Rows from block 3, named by matrix and row number. Rows with one number belong to one attention dimension. Each number is 128 + 32 x the weight over its row's rms, rounded and kept within 0 to 255. All counts start at 0. Numbers have three digits each. After the name is the row's rms in percent of the matrix's.
# q: attention query, key and value (stacked) (model.blocks.3.attn.qkv.weight, 768x256, the q third), inputs 172-255
# k: attention query, key and value (stacked) (model.blocks.3.attn.qkv.weight, 768x256, the k third), inputs 172-255
q.58 092:148115150163088079111182192108109147177084170144184123150159143079119148145155149143125194134145107141145168145098110097085128151162161140160119084142199158118111067145091130131175148123148128135063170098143102104126158090160122138049122112109162144100
k.58 096:126130131125090119111165187098119108067078104138112106138105146185104131135172173130160160153113155122062104094151096147155097141130107107154152091156116108118132091127155144150162140119105146141113149130140129157134088146187131112120127105156170135100
q.59 101:144087122165187110100119131153106179142112172155116163190123127145117144141082128099109171108142167112161081129177121118149089156116117117146165155100181157142113153126144118185061111140076146135089082139146133120112146178063106146116051177191122117164
k.59 104:121122189061098128068136128145150138156100130137111148115086167171092116092112118128117139081131096123131098113138141167103172150136154123126141143105112108151091124186149097145183097117131144103113094105105172045125136134101082148154136152140086132183
q.60 101:110123155151134136194124114126104099125100116126146050124114111090145109110126157124168123104076088143091069078147087182180087178111103116091137138175041139151154101093113214093138149078173118143111158148082089096114177171165105112131160112075077094099
k.60 105:161121048102066111144146076125097110170136148157109120155101147185080135139152111075111082098163111119160062169130151160119108172085152079140125122100106123148116102079138111110180124149114164140116191171113097128110097152120132159131083078088110087134
q.61 093:236177091169160161078092146101098109133141097150090155065154135132127140106139130156173152179153143111066149099152162145137072136145133127179128103139092163162147107185160139161060087139133116104131169061156152168115123038114188052117141122116128100087
k.61 096:052163106102167067112090128145155081113104075128105168068161114112127156107115206151086145101110149085148144134164158138128087132099107115106153134147139185171128156129147138132083118137114145084159090126136159141228140083141189140105095212119153182149
q.62 100:125116125094117120163158102106160139130062148155133098112142169149131178117142121150109083151147165178087087154144117165128082136150085087092102161071092125074062093173075187134123088097172151172146067167093121084223124098157135131152124100120107169140
k.62 099:125122132209175137187129154100167135123105170143098137079062096109084113120173126170089125100133154133150122093154103120164113096111126142111156138100102123049144112186098180113041097182108173138089081119112116083144120140154202204110148117108100117088
q.63 097:139067113142168122122102149173103130134107139098147131129129125102106106139120116149119116112175127133127194115139125181148156106147162113029120123150113065141085118147154183178116116101163094158143072123160111091161169143179155101108073124217094119123
k.63 095:183069107136131114073124148113134089086100070178156124145163115111151119063132098079126154121136115127086156120109156150149127124105113072061152102100098100118087107140124114146081146105181135108143056166138120094182091123089157046126129136168129120134
q.64 099:155129096170097137152208091109114090175120094158121151183135135081101185185134128130125153108108163127150109145132198201148139105168162147166118076131121164084097162160096062111133073074137070161108160150098136075089091129095159156161134095095143111140
k.64 092:134138173121127114114161096083149126107093103149149177140108148165112150165183175168153137145108098120157093122139162158128104107182144152057157105112050078121132152136134093141132074148165116147096126196070117107130120106179125135152145147096184119100
q.65 099:070145135180167114120158169085065212226169093131098133087136149150163135144110160102158134117117116157123094164114159098124096107148101125163141137179141183165099113086094098145186156072129171111086204119079139123164068117156111103103086129133181169078
k.65 095:097132172209090133123147086096177129121171061136146128165165231130084143166213121133106119166143038117082167102091158144154174134108194154138113111122151139131106120130077089139181136117134122048115154133091120069128103113102098124107143150171112097127
q.66 093:094144146112118123129140126107174093129165138157123157089155069143100140097128149095119106130108111161069077119183083117159150157123147106171105108153104164108154109151146098114172105118170118075095134109127142183116079129145083108150168079060167145117
k.66 087:114119177091112084112176143119129132132141107184119141148131143112096136133131095133137125084126089152110130120098192143116083133186177112134133109190155146173092159074160060132138102101106116129187084140186090088120187094064159067163167188088089126141
q.67 097:168117104124145129127091113135037164137112136084193155136136214145122117098121118164103164138145138091109142104096119110086079170139171093089095197122062064148115108075149125122108111081083159148148089108141153110146070126097092101194058117180159082164
k.67 099:151162106092118164155184138151189139194094106126082143127143168077134047080141103175110113138156209090171135093118098049099123103088086101149172087158212167143158102121128157106193133103116159091132141081098133077138157096126114118109143085106163174132
q.68 101:093160153154176124097026100135098182153112107129116112102123092113086129165111099172088112114068133162131154157110103082143121179078193170084112146159058130195118136145166096135102118135105117127176099085132140137117142134145133109133148120178164138120
k.68 101:132148142087183103145135140097153192195128114163073098087123123124143135120131114179074152162143183067143114128120107138177078072135125127191133114155165177069072118128156128085159104135080131109139143082114175174151155114119094127094128120193164127071
q.69 100:165147150200122099160171143142108110081125194108153116073114114224179094185149162131148115091127113185128126152163155162120081060148123076199117163157147173159106122133102066124061117162179152115147058160192095155179116144129104109073099173102168181122
k.69 095:170136137121136147130131215134121170145133136092135094085159083134135098180113163165153112105094160156165124180055160078115137095149153109116086147151110164104210116098128103135187106165131125162160170140161102138081154152108153138131108148079100150109
q.70 094:159171159123128132164136130132124162164113089139148159171139076069101122107104105083090115106120154168094200102151143089131123107147142137117100096134170071102094076124141131091093144097145036185190099119108058115134108166135192101173185100065116111080
k.70 090:132117141151137098120128105158118143063170194173177184095150129104199165106095167125132134097123226143085148113141117111146174144082159151145115157169095104112112124084090072129173141140140169141150135171133078120080083146052111157162174168137129106100
q.71 090:179094173109116133187097162124071175122151141172087138111045148160111114143106077154031116102090091141099120095155144117140104109110144158134145170152121159138124182100130177159089154151089162171131178106111150097117124108192116061131064072168142146133
k.71 099:114119092105104118195176128095124126143147082165166153170137144101072138154175107124097105073121168167169107134111158094079097147144132119132118137163159140171115183131125160075157164085143111101112216176084130082065133096116149137054159131127140094139
q.72 102:133104116183080152111185228092142081131127091146196145116149171124171134100176131104154157136094124109110056181185085174163133139190116138139146139123205152154096159162139133154163088105140105118125161153116138120174120159149194103160107106138201113145
k.72 099:168094139171146110070136132116132149172106163110159117116119155120131145131162148089179127093132100135137125113033162062142105171122120135102145161124097202170202198081145126118164129093145103105177110156175125039150137171156137105194152126107135123172
q.73 100:113112122116036139092156174084151086141122136078091118126168071166174146104115127128091128127129091082072093127153049169118177166076089136160152160068174147157113133132150106125097115177160181119117111107101142158089102088121177118113201115101159156188
k.73 104:142150064082143122107169110147129155114102158106051128102145105132095129131107116114139116074122147096074085120110154120108133109134108148160120185150115121117136119115165175103067176153102144162185146110196123128154102117144090100082133136121101129130
q.74 093:186136190128112100105154098176094137137158110146081117067128160143195148161142096147100099112101125134128187172103097088106143139171137061102143192107120158138199206107149076107131093140103192178099155097084117128180140085194123181140131112197123175095
k.74 092:110161171126117127147119072127192073173149097168135106154127098136065093123148155051107111132129126111092152199148109095098136127146152071132126158162136074088196157163124079093134157120155110117080167129140102147095106067138084143187099092088144137112
q.75 097:114122099162175093102106132099127151154141147103144166061122169148115104099153131150137148157168164162082108122087179102170118099152082176156144140103072091152206186082122161141081128134115089117100156134108108145169143123114075125118137128136066082094
k.75 094:091167100091124141086122096098098151122157066106193149188078121123072148148143106128097137098172156148166179127136161108161155139066092165125153133137071139096166108173101141137114162163069137189155141203072154112126126075175104199127111134102138142187
q.76 088:104148097135204125149074154150098140129160142107127146082128133140166101147154128141136083128102066126141150109078139122080047162155154135134151197171071132158148175069152139175101124162093162136116152104144156113145152062123108134147133078139105155098
k.76 099:102149136110117130136140145104127176144165085159062160134110151169112115135079100160169093140108160110137067173086101095133124111175105182154138153142134185151164177112139124100160177183108133127083179080078184153105098095107051112092026099117089139152
q.77 096:172094115061121096121128113147113117080132124094061110071134069097124131127116108065150134161147104131135105092121110104119116104110137138137113142146089123068073097105171122134108106090132150069178149156198160189119140090192073089091126085087146074132
k.77 093:139073135090124075109147130117151108143150138163120088138107099171114145105085141084082114154193153112150088105106102116064149100137122098116100118068170154160063060134159109143103130140114106093101143116120158149181087160100063085172152161103170072126
q.78 097:148154151121133107149085120118102158091177185088137088115141121073107116123175086094155127117172117127130123095110118116124120144142176101097105138168158153097169119162117121139050107115141092140123084077150096106136089125122090174172116064185117156130
k.78 104:098163193107142165130077128113126116123121080099169154143123151131069084193106115115147102122194115153139152161110166081098091064121108143093137157122151097094125120165158088112066201138180145114084149084110094134173138107162132137088106122145141130066
q.79 093:148110060096079133134083114155120142121093097077124136159092083134130138126130133129143111165148193144119185186087117129121133098156207118157116082182128124116191132125123117158116189081152080076084125092174144169121127121130100156135105157074145160137
k.79 095:128118082174128080143113155092106108198087143144065136143110114175125115103159152086117176126133159112087108159139154136093158158106177108232102098180124091161129140073100042127102120091121094106119130113167101148127114119174142057102073104134111102179
q.80 101:118213122160183118108091151099096113148119157098101158130157147103153125062175188114165195040137112123164109109119150200150152143118162112079110132142060177159135234110110161155123133115060087122186095181128160101195100121138168139162182142133147150157
k.80 099:182134125155113132074160091140096170110153105138051153043113166117113126129092139179097132088128120101147202136118111114118139124151141147099123100202101125153208213156137111142102127123148110157157108155103142077162160072219104124070138149085183125067
q.81 105:168144141122183133149142095141149138094164179149135124154155114147104114130125126103164095141116156168115126093151156169140186122114096198142117169176052095164175131125104131081152083133130139124072161126108123139147107148183147131235095094136136119114
k.81 100:109116119113147131094051083123092129082181146173132141129138123179113126147127160137168139188127139155153165090148163123096095104069110160099159111150133171128101153107081156141130116143123107113117138068063133129109151139147120145119083139147110095174
q.82 097:118140073137137111120143171180114125144128150129118108107164147117163095189089110088126065173134181172058153184117184075122087086101029145154142119121086115088067089106157151156134117085173119141052086106170095123142122164105113106072108137140127135089
k.82 098:141156144126131145143108141163155164122136154086087134161148191062202086128102157137164110113131147125135186080177166138147095182064123128076140112140095147101131118092156113136173147145133114131123172114120098111092135172079112133166103154168159110207
q.83 099:074096149115149088169149096154108130129163147079136123144130099165095122166153137106170129103120114096134093075149105099125100189121255125116146204113183125208178125162094074138131140172112153134156100138099115086153121141107148118151138161139162107173
k.83 099:118130137068148072128162180135110132156078165154184122085105074130073125157092112080157131107155115150129105166062124112098093066177133134188128185150201131111135115141156147063136135136167196110145127090106095086177146114108127139109156134132114155092
q.84 093:150179155138166172155201088088149115164135200120101184114160118097152130109179146096113128155104121075148125132206071139147163125090096113173158108161186111122047162131078134144198098184115115082178149116079096129154122117090140142109173100130112118113
k.84 094:139123153151108159079150169131107135115116190114147143084101112203138167152128219110140134111178061131110132111127092181110111128153162126121110172126113089193128145166130118158085161116160130108176123115198119164139117081146127150106111137127168190176
q.85 107:102158213142139114220050148123142152111165171120089155187157103103113155115147140116139143109161124050119078127152115120116120195078184090172127157106185109100133080130136055120125075111193135132155093120140124106125114159093176160072083096095092164181
k.85 106:145196113149121104107120122115116102167133134101093161086114133096086093149115131104134148095078131132103172114141165167150127073134077154102128157101179091064138106156098129102095107074189170150136076103205136133152124122100113077111159111146186146078
q.86 100:114090135114198153136115087096158127153165155183084084095110145142135159137132110161096127184127112143113133090076179138090136147088163106129105123143101116163095110101107186141124170143092088152131171137114111077116123132200097174060094164111121086170
k.86 096:109114098161106137075144155158154076046131115092139155146155124128114117104099173114136071110088140070149060046127170196074063147069134103163150100195107157118098162145104096175143091177176092129131173131131140145110110092153131102079139122128208126152
q.87 093:101109070144149101143159113134117140116147134144114138077088123166111102135092098151192142110073104210094135181077120136114096073161103103147114098157162095149167092111140150181168180148128086091121085212124151111148127136108146107136152148118031135086
k.87 093:084178121171157164154086160064106187090154160070133093108149166133110136144150081154148124135115110133112068106088168123107053185125180126159155156172089187108160141074079129202145144135079106135137127139101153169104132062154132096131131207170063132140
q.88 103:136078118100140159096126125184135093156143077175158166136165153196135095170131144111113123163115161144126184144164155141158067054141091161114099116084174121113141089143150137112153076091157142155149128090175081148118103151091108053119119121118112108134
k.88 100:155082117123129060140112126101169098165091166097145109179119118093112145116098086107147120159142188107109062097133159108120129161107142102146154151072180146118132128093115112113107068103105136124070093179103079125096117131052165103122172117087106106155
q.89 101:143109128123188068186130171153109147128118100105112206169156159078153140120126154117199106180108110154130143081075199102149152153153109109145144057138154093110124149070137117158216112098152060126141145108130125121181163154136156141219098170067092105134
k.89 098:112109104110158124057142075110094136132158124200172189169171084132163110104107119090160149123182036108093121102148123175118126143161130136149099100074104158140135118080149123143152060161101117127164091108131157038121128150108138126108082121136161103162
q.90 109:070136154086101147159106173152140103139075200184111131113182113128136127106135135106184136143113118166078072093184132100147142225137140152092128077165116174132166145065103154151191094085157077093099137109128116099116141120126210126131148138111092128111
k.90 105:068160114204201124094151139145100130120110158136177114149113114125146121098143158124094154046049123125111161166136124110091079118140139135101108118165097126113148150101146142158102167138076130143156114153107153103105140144138126152110101154170126118125
q.91 100:102128131092163136082097181156082136187137133123120126099121136127146121135151188160125231123072140126116092197145102168176097151126082172140104119052131122102082116103141194114155115068101105121160119065070076148147119135164162151171159091140153184105
k.91 105:123132136200143160094094172145095191129121145129079151121175141096148149117166156091115103049159167077157175148142135128173098132055124157158093113100145137084104099097166151122144090106134143155135148126051097114113124166136208147083184149161159159115
q.92 094:127145141096102128125173080150156097167141110118105125166118184150221120110147161209099143175142119092158149167137165173087152173126153110181122128124146120163092119136108116113137093152171170089094138089128098132207104094150128130132130143143134072161
k.92 096:119192081145118164097133139155127086093160125110067195145133139115073118107111125108116101169100155134109086115122180097178190170155102099159158101117134204121137152154138112131160128112110146085104167060120101143183127074173137136133071095126101163157
q.93 091:097087165123085159153094121125175178137148070118192117198103159100141104179170140145114095163150135105178155142032147091133085137138160156085136152118111061138199110088101101138065176193087105111111186154088116124090094114152089151154099162132104183130
k.93 092:106138221103129127188177161134148091129151140179166144107142054111107107081105102122150084177156110099155138142121082048143116166168128166124109082153199123097190123099107096065159116153153110127100065053124072185141095103123127130174130157154099140189
q.94 100:131109113118117156179086128154112180115138081155090099159077106111132158149116164157109091083135126089141188185099089157109091136106148108124107172159097103061154163161173153147081143109121153135146080130117115129141132135125155140086088143121132148084
k.94 101:132115131175114161152133146108100149134135124173044119094091126142121128106138158125132119073125154075168128151160139111152132172091125152127168154084157127082115137221155115082136075090124154117131114117113151138178114125134182084124070128070104125118
q.95 101:100084120140071122085131163167125141085146112083138115109166091137121116144162185044122135102110088138143119141091135120116112153136159149076146125154122095109150120085129100158056206153092152129174126184124147108122095094121153143093169120097125133156
k.95 100:143132112121160082132180155133090135240137123156135065131151091131130100112064140095115173141116169148135144102000103063062096151139133197106087136172136139128163135079140108139147165147110128144099141159186125170126141110124140097081135124115117165096
q.96 112:087134084134166077142126137190157124102096115196116091160114181080109147073122115089156099154085093193111150103163175163133115156113123093101156105169095061092136134099075134142105105178135128109120150168132114171103158173113129106123184145089086132130
k.96 099:109130109144128123116049091121211107101113148129094102190112141165137092155107150090102063105099114151087120156105159109100131115141108093227146115128162094132076130112066112131101137130183128110105170163130070191087111160139083092109086114151095100141
q.97 103:119158157142024116053116108136141086144122149111098118143094179123098176065097133108114084133106076182133139124134127110106062150129105071152114127155100112139160128091169150106084162173189154134098167121109163136083128085187136133121094058116135134109
k.97 106:098189106205073124133148152123157120119175102088142144161107121132125147147083145121096119192179138099143132131169140185117147161084135146109100132139163169115178170110085135130063136177141127156110131106105136150102085044167136119107107127113155115120
q.98 103:100151131136161150113113120156115145170115187122047149126189098119095100162106093134168089099161122115044116127102139131169114176178118154142097177132133135149125105076121169143111185118167115088157167038178158120098118129102149136187091065100119138162
k.98 106:106125125116183089156106136111143185088173115133122117172112068110161150166128077124107062138171121096116141112098149124121070104067184123087110107126097108176116077134144089113105130142144116110118125120182131163153160149065160100140115139137158187094
q.99 107:085155094044119128159106120181175159163106123105169184136153169101044109157148106081131158135172144094185096090152139097154140085117131126101167110103090114162115139136115142180152172051146087097169120143153110148146091139090146141121116161106161135101
k.99 102:127095156057169147149148105090155132138159081109155155123116192106170060072119102070158183160192078136103128118063155168109133055162120107109157133089165126185084100170150130104156169130166079133127120108171139122078117160105076136161129153124094110107
q.100 107:121128151198100089090061105108105165130149117091101118167193110142082145150142141202137137114159113149054082153115113162103147131141107126093113133097094134122148108061073093196031163170054111094139144078125140120119131129077088131154108148183108092171
k.100 101:179173176201107168165151121138212116148130105057117078180140142085164131103146107204111150141075166135164102102084118135158135064133145120174106123134146120108122125104090103101147126138129158090122141087085127056139141156126092141133160176118069105145
q.101 109:149101170128127077117095070128117139144074127108128141143107113111128133116149125152127145143137151093142175159144157127087084070137105127096110151103112106176115140103083176121179147165124180132116150112072119103154119107142089179174154101075137100089
k.101 114:198111129193104139162133106126071086111087189140166135183113157161133164173160093136118118097158093122120069182121119112110086119162147160143119141078104159164220179134088100172171082127125160170059119111131103104133078140169138120166068126090087129131
q.102 109:111134140145095112174089117131111148105097112125089109110135129167140120080154157100141183099146187117141073116145147139144137168123196148164135194082131086131112072123144127149050063131199135121158120120174097123067103194173129188154129143167104104140
k.102 107:116133115117079140129145069113148086119162176096080098111115124118161102085147121136109141114143190140161099146103084117106114166137137064095124150102190142091115129218141115117153135143139101142150098116143082163125097124156165149076119179126154165116
q.103 119:061128124103200163100154092117167154128161126129093163103111138140127147136060124129107072119143127111159142087196115121135116102089083125174141159164156155130151107120129124125113100153061150166187103118089147130125061174106107134118113163123132166120
k.103 106:150153183115187161136140156083132132117138168107075143082096072168193119114109166174109103107169160099162154145143080074176144133097068184181148132116150157156094145131132105113119088111139091156150124072126083160183122149124142158143133111097122178184
q.104 107:141114162117126079098096086125127151170114133129099120162149148072117087134136080096056098194157146126108167110141121098127112103153071172157150108074136132148171078094091112108110172142094159108090157072154107111115121069143150166159167078159096159168
k.104 106:155146139119202111139121149100088177207110108132155068140116186090096136150164135087129169234083130127130150128067115085123113110145130133099121138084154156110180175045111207104151143139067118090091110090179129141140118134110076137143152142147125105070
q.105 107:179145126165127156087176089127082086103127099129165137052088164165149099095129181064152168091099071139127169139096139123120112066201101181075159151174102168194150190113150174098093164117169097134172191128123111141076104130110092143033152069129199119120
k.105 101:107093128074110083147178077146122108075123140130182153069117100160144171085134140081089116122110087080091087080188190180107136149179183089189155095190057154182163130147119129143100081168109150144156136138105139153105140146121142143099160138090179144158
q.106 099:082104172101123160133070127134169125112124090147151130133174112155158113121176151123111104156178123068118152094141176116126167136091111113182129166101190140121148126090124069118134139213149141103113069081125142134072130129069117142176125123169166154129
k.106 106:076108132136122097103114155105101117171144144089206080118157101073142110136107158177158155091132111125179151107079135096140165135084137135085140091126159138105196098119182118095139140125173033123121175091117144127053143139099133192142175182130166184104
q.107 108:130154106132106108142121145149146113152209079104112103118127115108103146088136054111090096114129135126103196152076111060150104035102087172081097147121159102088147132073087157100097174092168153132121101157165156144133101143189105140179121102101141127155
k.107 107:153096145189077096112099109072114119159112100134141073111097115168133134107100067101098101114110116157165152158166123150131144106109186130122106126121148128103147125080124174128049099142110130099085084065113131148207111147093149126094116054140122123076
q.108 105:142119105098143103150128115125086101077150141091167128125108082119124132086141138051125105110111083105109051047142156160115110199108146078148155136107140103183116093153128085105106152132119118137099169140090147116107064152145127125090141077144136125116
k.108 100:111112089191140155090151079115130130147149131087110112167148167092124145073065183114082187139120156075141113119166128139091162119124135092102131135076106192191094145144154074070104176074094094118098147146113083158127137114079127114101089153124120114105
q.109 115:131187132126097147141092156131132057122085136147151121153099153192095095125140096131151119183125104157103146137133142119127177111109177127156111114140145149135158148170138137112128120139118112154065147133100107100081110067162152170168133138070081148080
k.109 097:131209181164145128129132120130131098117190102144118164138154144132066145197103060121115108123169124096132147175148109183189092141131083165125143115144116147131170150137142143147149147122131136110144161123109127168092140097170078151077068129137079160149
q.110 104:105128131075050161104112138162180095154154127164135150113097095160088153125103142140136103109164069117144132105068132126111156141112121103063123127084162090079144080113104109184172121114096146119135149107142048120130122137088134140130145159079064112156
k.110 108:142141119130150134110088137120190131072134119155136163139114164086125098165163139148168070198102108096152130130085089145169171088156142122087101157130126129064159137064043118123154140098113105144110193130161061113087160168141122171162124078101100128112
q.111 101:097134109092153133115153174149126159196150096070110161153123184099155173176128156119085121170043176175100098141084082122129055157150090191146139188085067124201109136115122108066143106103151176116079125159100116064151149119145122086147139172135119150151
k.111 109:112092151114049109115173140120124140139141124114150151155110181155131174114171050087089048121087106154140132108080147182124077133178168156075099117090118174161104147158100135123104128129103164137104152148049174066110124131189089118125135064123158142105
q.112 105:090129141226212136131126139092064141116175140109108077075135069158117149099148163175050129111106124137119111102145061121093122145160140186083109129144066109132162159090200186127149081187094089182089142154114097111129117173134108137161150138150178131157
k.112 099:102166148133120114080146160115140132091132146123119130102134100153137145107151161150098116196109089092093085141123113155136041104109059127119152146104118099166126125120123154164121099159105122102129106204085100124103124197139124148163129193065112117160
q.113 108:147105120159150124182142079085114100162107097139105132158118124064109103057158146170136097095154094066162060110176114190125182185143128085114145164120146052164144108123142123107149116156113159151137138125114119091131084207122129169103112159147134099113
k.113 101:153108148108157127119082065142110115059107138107144123191126150105156089053153166103159094124142120110157121133131149102129102075132129070112127112095111089153132164166111064111126126098167190187083130189095133085119156146122126148096068120076058070131
q.114 107:080064140132077108132121119113108141117145097112141080133149060191106188113139113149122161143127056075096177179129127062142163103104152080128102118127156101179104160095138118113132166168133102125140104178163146140071110081131103140140121128089076145136
k.114 109:168068104122088152179160142101117153206132094086171126150205117159119183171106130157117144145144123150089093176081151057129161137140176168116123088113187149177109105069108092133106180126116160090203167161189123120097107128100135152148202153089092154114
q.115 111:095151123121093119113148184130050116101147128132190080159106118116148067147046102113168094125085157126194111087147120063159078129125109142118160099150114142138108091123146180121199125156188136188122112167100087137125136150087129120081169109146174132063
k.115 109:126066121115128116066107139097105077081129154108174138179109074099136158188107117080099098121192124087117077086102135142124081163139164112114152119098151183135194039066118068105113136170135112198120126161187109130115083139062143132112168119092144111118
q.116 111:143173169128182122110160089145099142122166168167125199113099106149100085093113073148105132149151172164135158132169116099134143080134179156120125167143138149213059136100122141174101096117125116064123111090180152156084137148130079132069095134136195157125
k.116 108:144092130072132116121126082148050107137141108143145180153085175208138095109099149163157106109176150107124117149146150137149092172174190152140154109185118101122170170127133129103164153128119144128167081149200204144103131176136090094155162155146136127167
q.117 109:027144155104150140120174143143130120141116154119123161121101174140125120155163128165133146154115124095179105150088188150128126167126164171102149183144112089149132135125076112183172142143082105149163132122134142098154101114120116089126080167074079107172
k.117 100:074103114114124109188149098126158144130198116111111130143104174059079145135143128052128116087149108119119106103084144130110183119090162165110103136186069097157157134120103116143154120106136112144104126115157207087160115115097136099127158093092067158178
q.118 106:157143099197080091164138145123086120105098162175184150125107112123130159113125174116112170144171074098096208161092116082113156096162149117148106105106145113105147178195193060146177117129109132125094093093151094178123131108105095118080150095165136091112
k.118 114:104095114128121128082115159140113115087086074175175095107155164179141163190134163120155166108095144128077096140129115189143128111206149131140104121114132127153137134148191119148154106127185097146130082132136112107100170181113115103122154197111130159099
q.119 114:152201122180101125139157142124171144133098130066093143170173133103084143078149127162135141080101130141158116089085114133105122094152132138185133126151107164149153190085085125081110128092117149121118138113115171151190147115193071076125101069124129136121
k.119 109:116190092180145137159146098115102151104123065051113094104125146153087174087128134163162146125092096120166103154168138139118113139090153109117125057145104108154145110116114172183091116121141060149133107138111134113160104106139082057142091114142180098114
q.120 098:088138092152053094116160086187157115064133145173119166065164118138085179080117096115130109106108048108121125085095077110117131114148166112119121103181143122136142120160148172089190135124198127060150063116111137167129164123138196191127146093139156086158
k.120 099:111047100174133108171086084105115178125103089136207138165140148163147148058120113101104111121146156107123138137209089143095143170155164124142111138158154129118104136124151128100179096126138096131107160116118134110134088126063151111132151110136102099127
q.121 111:154095117085181174107137091127132132096155033153126175095078096130125134102187164075114106142083024134167116130080172147131074119104220132094090142116077093105171179159132121172135100142104165090162097136128085144148121108104117099147076159130135113066
k.121 113:138185078156177104128175118123131122107162118147154176129123111082091185144086109101126083120073096146109186167113138114086158128155132131077096111197103146124092210123132136166126097088121139131139163126162143104069117101115192143125144199140099133113
q.122 103:136123172103092107148098106130151058106107067127119097163156167136086174083147164135123139139101117096145119180093182161098139151185121163106119095089111101158161181105181101104114110133069172123078186115062109145100142186067088115129132178142110089137
k.122 105:147112143062097175099108113114111086092201121109123140094156135143095122170122157141131088143087088153152107115146151082110090150134105092156149060165127129140178175102130115117120131207151116116124236162131125134072152142209098122129098092133145143111
q.123 105:167108125121097108135092118068106141129099142108162164160097114173119113128096114155125089113169174099179171136115114151098099128156115125058104170095145064140121113141186097120146100136104136185126152128136138099228095130171098137121077090205131105148
k.123 096:156184211187088134065074205095160079077072138103117167114107139096141159091175106149136131139163116140141151108098177136189126167143095165098146198083117095113142126126110084093109148085172109098139080187142092094135099165141119127199100128137147165164
q.124 109:134114159171181174117140102096180138105145162141086114168163137136129115169128135080104083162163132123139123132163125176106204174150053135177146099040143107133088148174158139163120108125146179073047090155121111180107134168084058115143025170160104132158
k.124 103:166139188098162112116092135135150102156089034079117187135083106082133097105101109100092161154130130145112074120132136140127206156143110112186164146088130114077153138140136124143149138163106144113113091131091122151087167131145060095177111126151131092143
q.125 105:067189188120128166100155137123105128128111183105128153185094116131206113140198118179117178129194149128149113163130140140139161163169202121112158102114131088173141140115060078162195157110139127152104147151106116095091191114126125169142069177110163122145
k.125 110:082095149117104103152214135149111113117108166102176193215067135098089076128137082160138171156153178121148109147144098137112108103177142148165125136188193155148144080100099137098165123119104039147099103134108193121035174157165125175157170109125110130143
q.126 110:103203129144086112169153143096175099147144170161157096161178104113085095108187143115135092123113114149091147127104168098134105116173106163140133127182124105102155131083101081104180138083155136072096170064144108107127107124158097156156128154113115132093
k.126 112:173139145110136132149166178110120108067147125116158079140107114135090107179194148124140084115159134104121112120158102090099108101172091140134137099163096118097177144129148141097139106136136148190071113118150150202162092137137073142094105035142141138082
q.127 098:081144136109095147101135102163060124149104143136066102107112084156061131173135140135179103102128174127094165047151111095090154109138131109157185106170100142137168150142127093164101099113085081102089158125189189104130119097141146119100086101128134138169
k.127 099:149157077118073122107151134151104119120137134100169130152103087089151113070067178148147133089111177158121162124086091169101098112122120082111164127162149140134170119125167116091145119100089126093096054102252157159188166122104132138176193108109137106148
q.128 098:172119117157163116087169144132131088065064114136096066154168086091149135138112164112151129138119134135104066086152100117094119149083106074135141082140087122133128153141160160106130139145192174132053088132120161190088181137136134147112157153127164084116
k.128 098:151097079029111115146140125147096117134053124102138173162112088172132103140120155119124123096114151095076160133134161136086158152139127105136116093093123101173156121165144117146124124102101141130182173120082130195112133158119124102136139100150113124154
q.129 093:166192132148114093151159083158105105152093134103132163140170113086127143163143121090150162111157110216136128121095146122126128082161131069116172116146138142109098153101042099139181185141130145054156131133182124178098140098095137144112168102123106097148
k.129 098:105111092120143121179194106179088135167120113080176127152154158130114113112128157116160167097132093162078140126146172090086149079197207089135126093129168117149113173083094122083184132105104152164097146156172174115126109115088129080149169080148151139097
q.130 101:124161100127165142136174121096154160175101192064115108202171119104129084182155086153134118142170161139090101082178156146068096120166139113138153178117165150118073078069093106114139155018107170155083090087098104089121142129148136135099118079161128116149
k.130 108:185104123073092124097133108097131105133170101162108112188082145118140119115153117156117111114099137146140153115094138174094086089173193121120103112094128156111123131092123151120105095132083094177131067148155130086114129132059059064151091143110068094139
q.131 098:118115097086111150118166136142098139151022089131133068110096100127087084127098124094109076120091171140158130130136217125114145193148075094143117122120162139190116083203116135184091118164175089099154199177087093137132136151091150114108134101097195106148
k.131 100:094098189154086155107194109135144117130104094115126158140139086100151150153196156166126115149158116110176085171132156139152136151093107151140105103091131085176126106174114144087064118075145062116087170133167101118098157123180113163163144156090123184097
q.132 096:098073137180147110125079131115132144120187140137115085110208111076149101123129112085119122154096102083161120080078144131092127100115095127107165084103090131132079110080128158114109160152135114111135180156129148137071141168105179126144095095167106138105
k.132 094:144046105097145120086070143156135128166112151087117112132145127114223109116109143067108130103096149137132156108114174089074146181145171130150115104122152130093077086083117099175116090148139135117111143126187166174100151115113124126129104110156122063110
q.133 100:118167067170078157129102074095144180148105113101114109166180153175094108117184081226087141122118116133107132112096148160106154136112137132098162132104129051151122109053077176137104126078134177147176147093149121143123124150131085111153116102072107131174
k.133 100:183160130124128180197155097126069170130150126054134138184097133140122102184120154109133098093155135138142097129153116118118070152099180108111180125124126119146147099157163093146120145129189194180179111108099107141073127146095111126184103169073123101140
q.134 096:146142186152144151193146153136141105152103133155149046109109130070141171081081132062134110119101151138092116173091171121141153094120221115172097109116144165116110133117153082164108183125148100109099150114091141139083100079193147130165131132109083141115
k.134 097:172154126163133154114155168107148114132160127153097094118163139152087127137145143109146180135119176114164101127097171162112113101087080163126105153152123134137130120132155182162155197156093142166117139127126147153144116117204070160078123147139141148096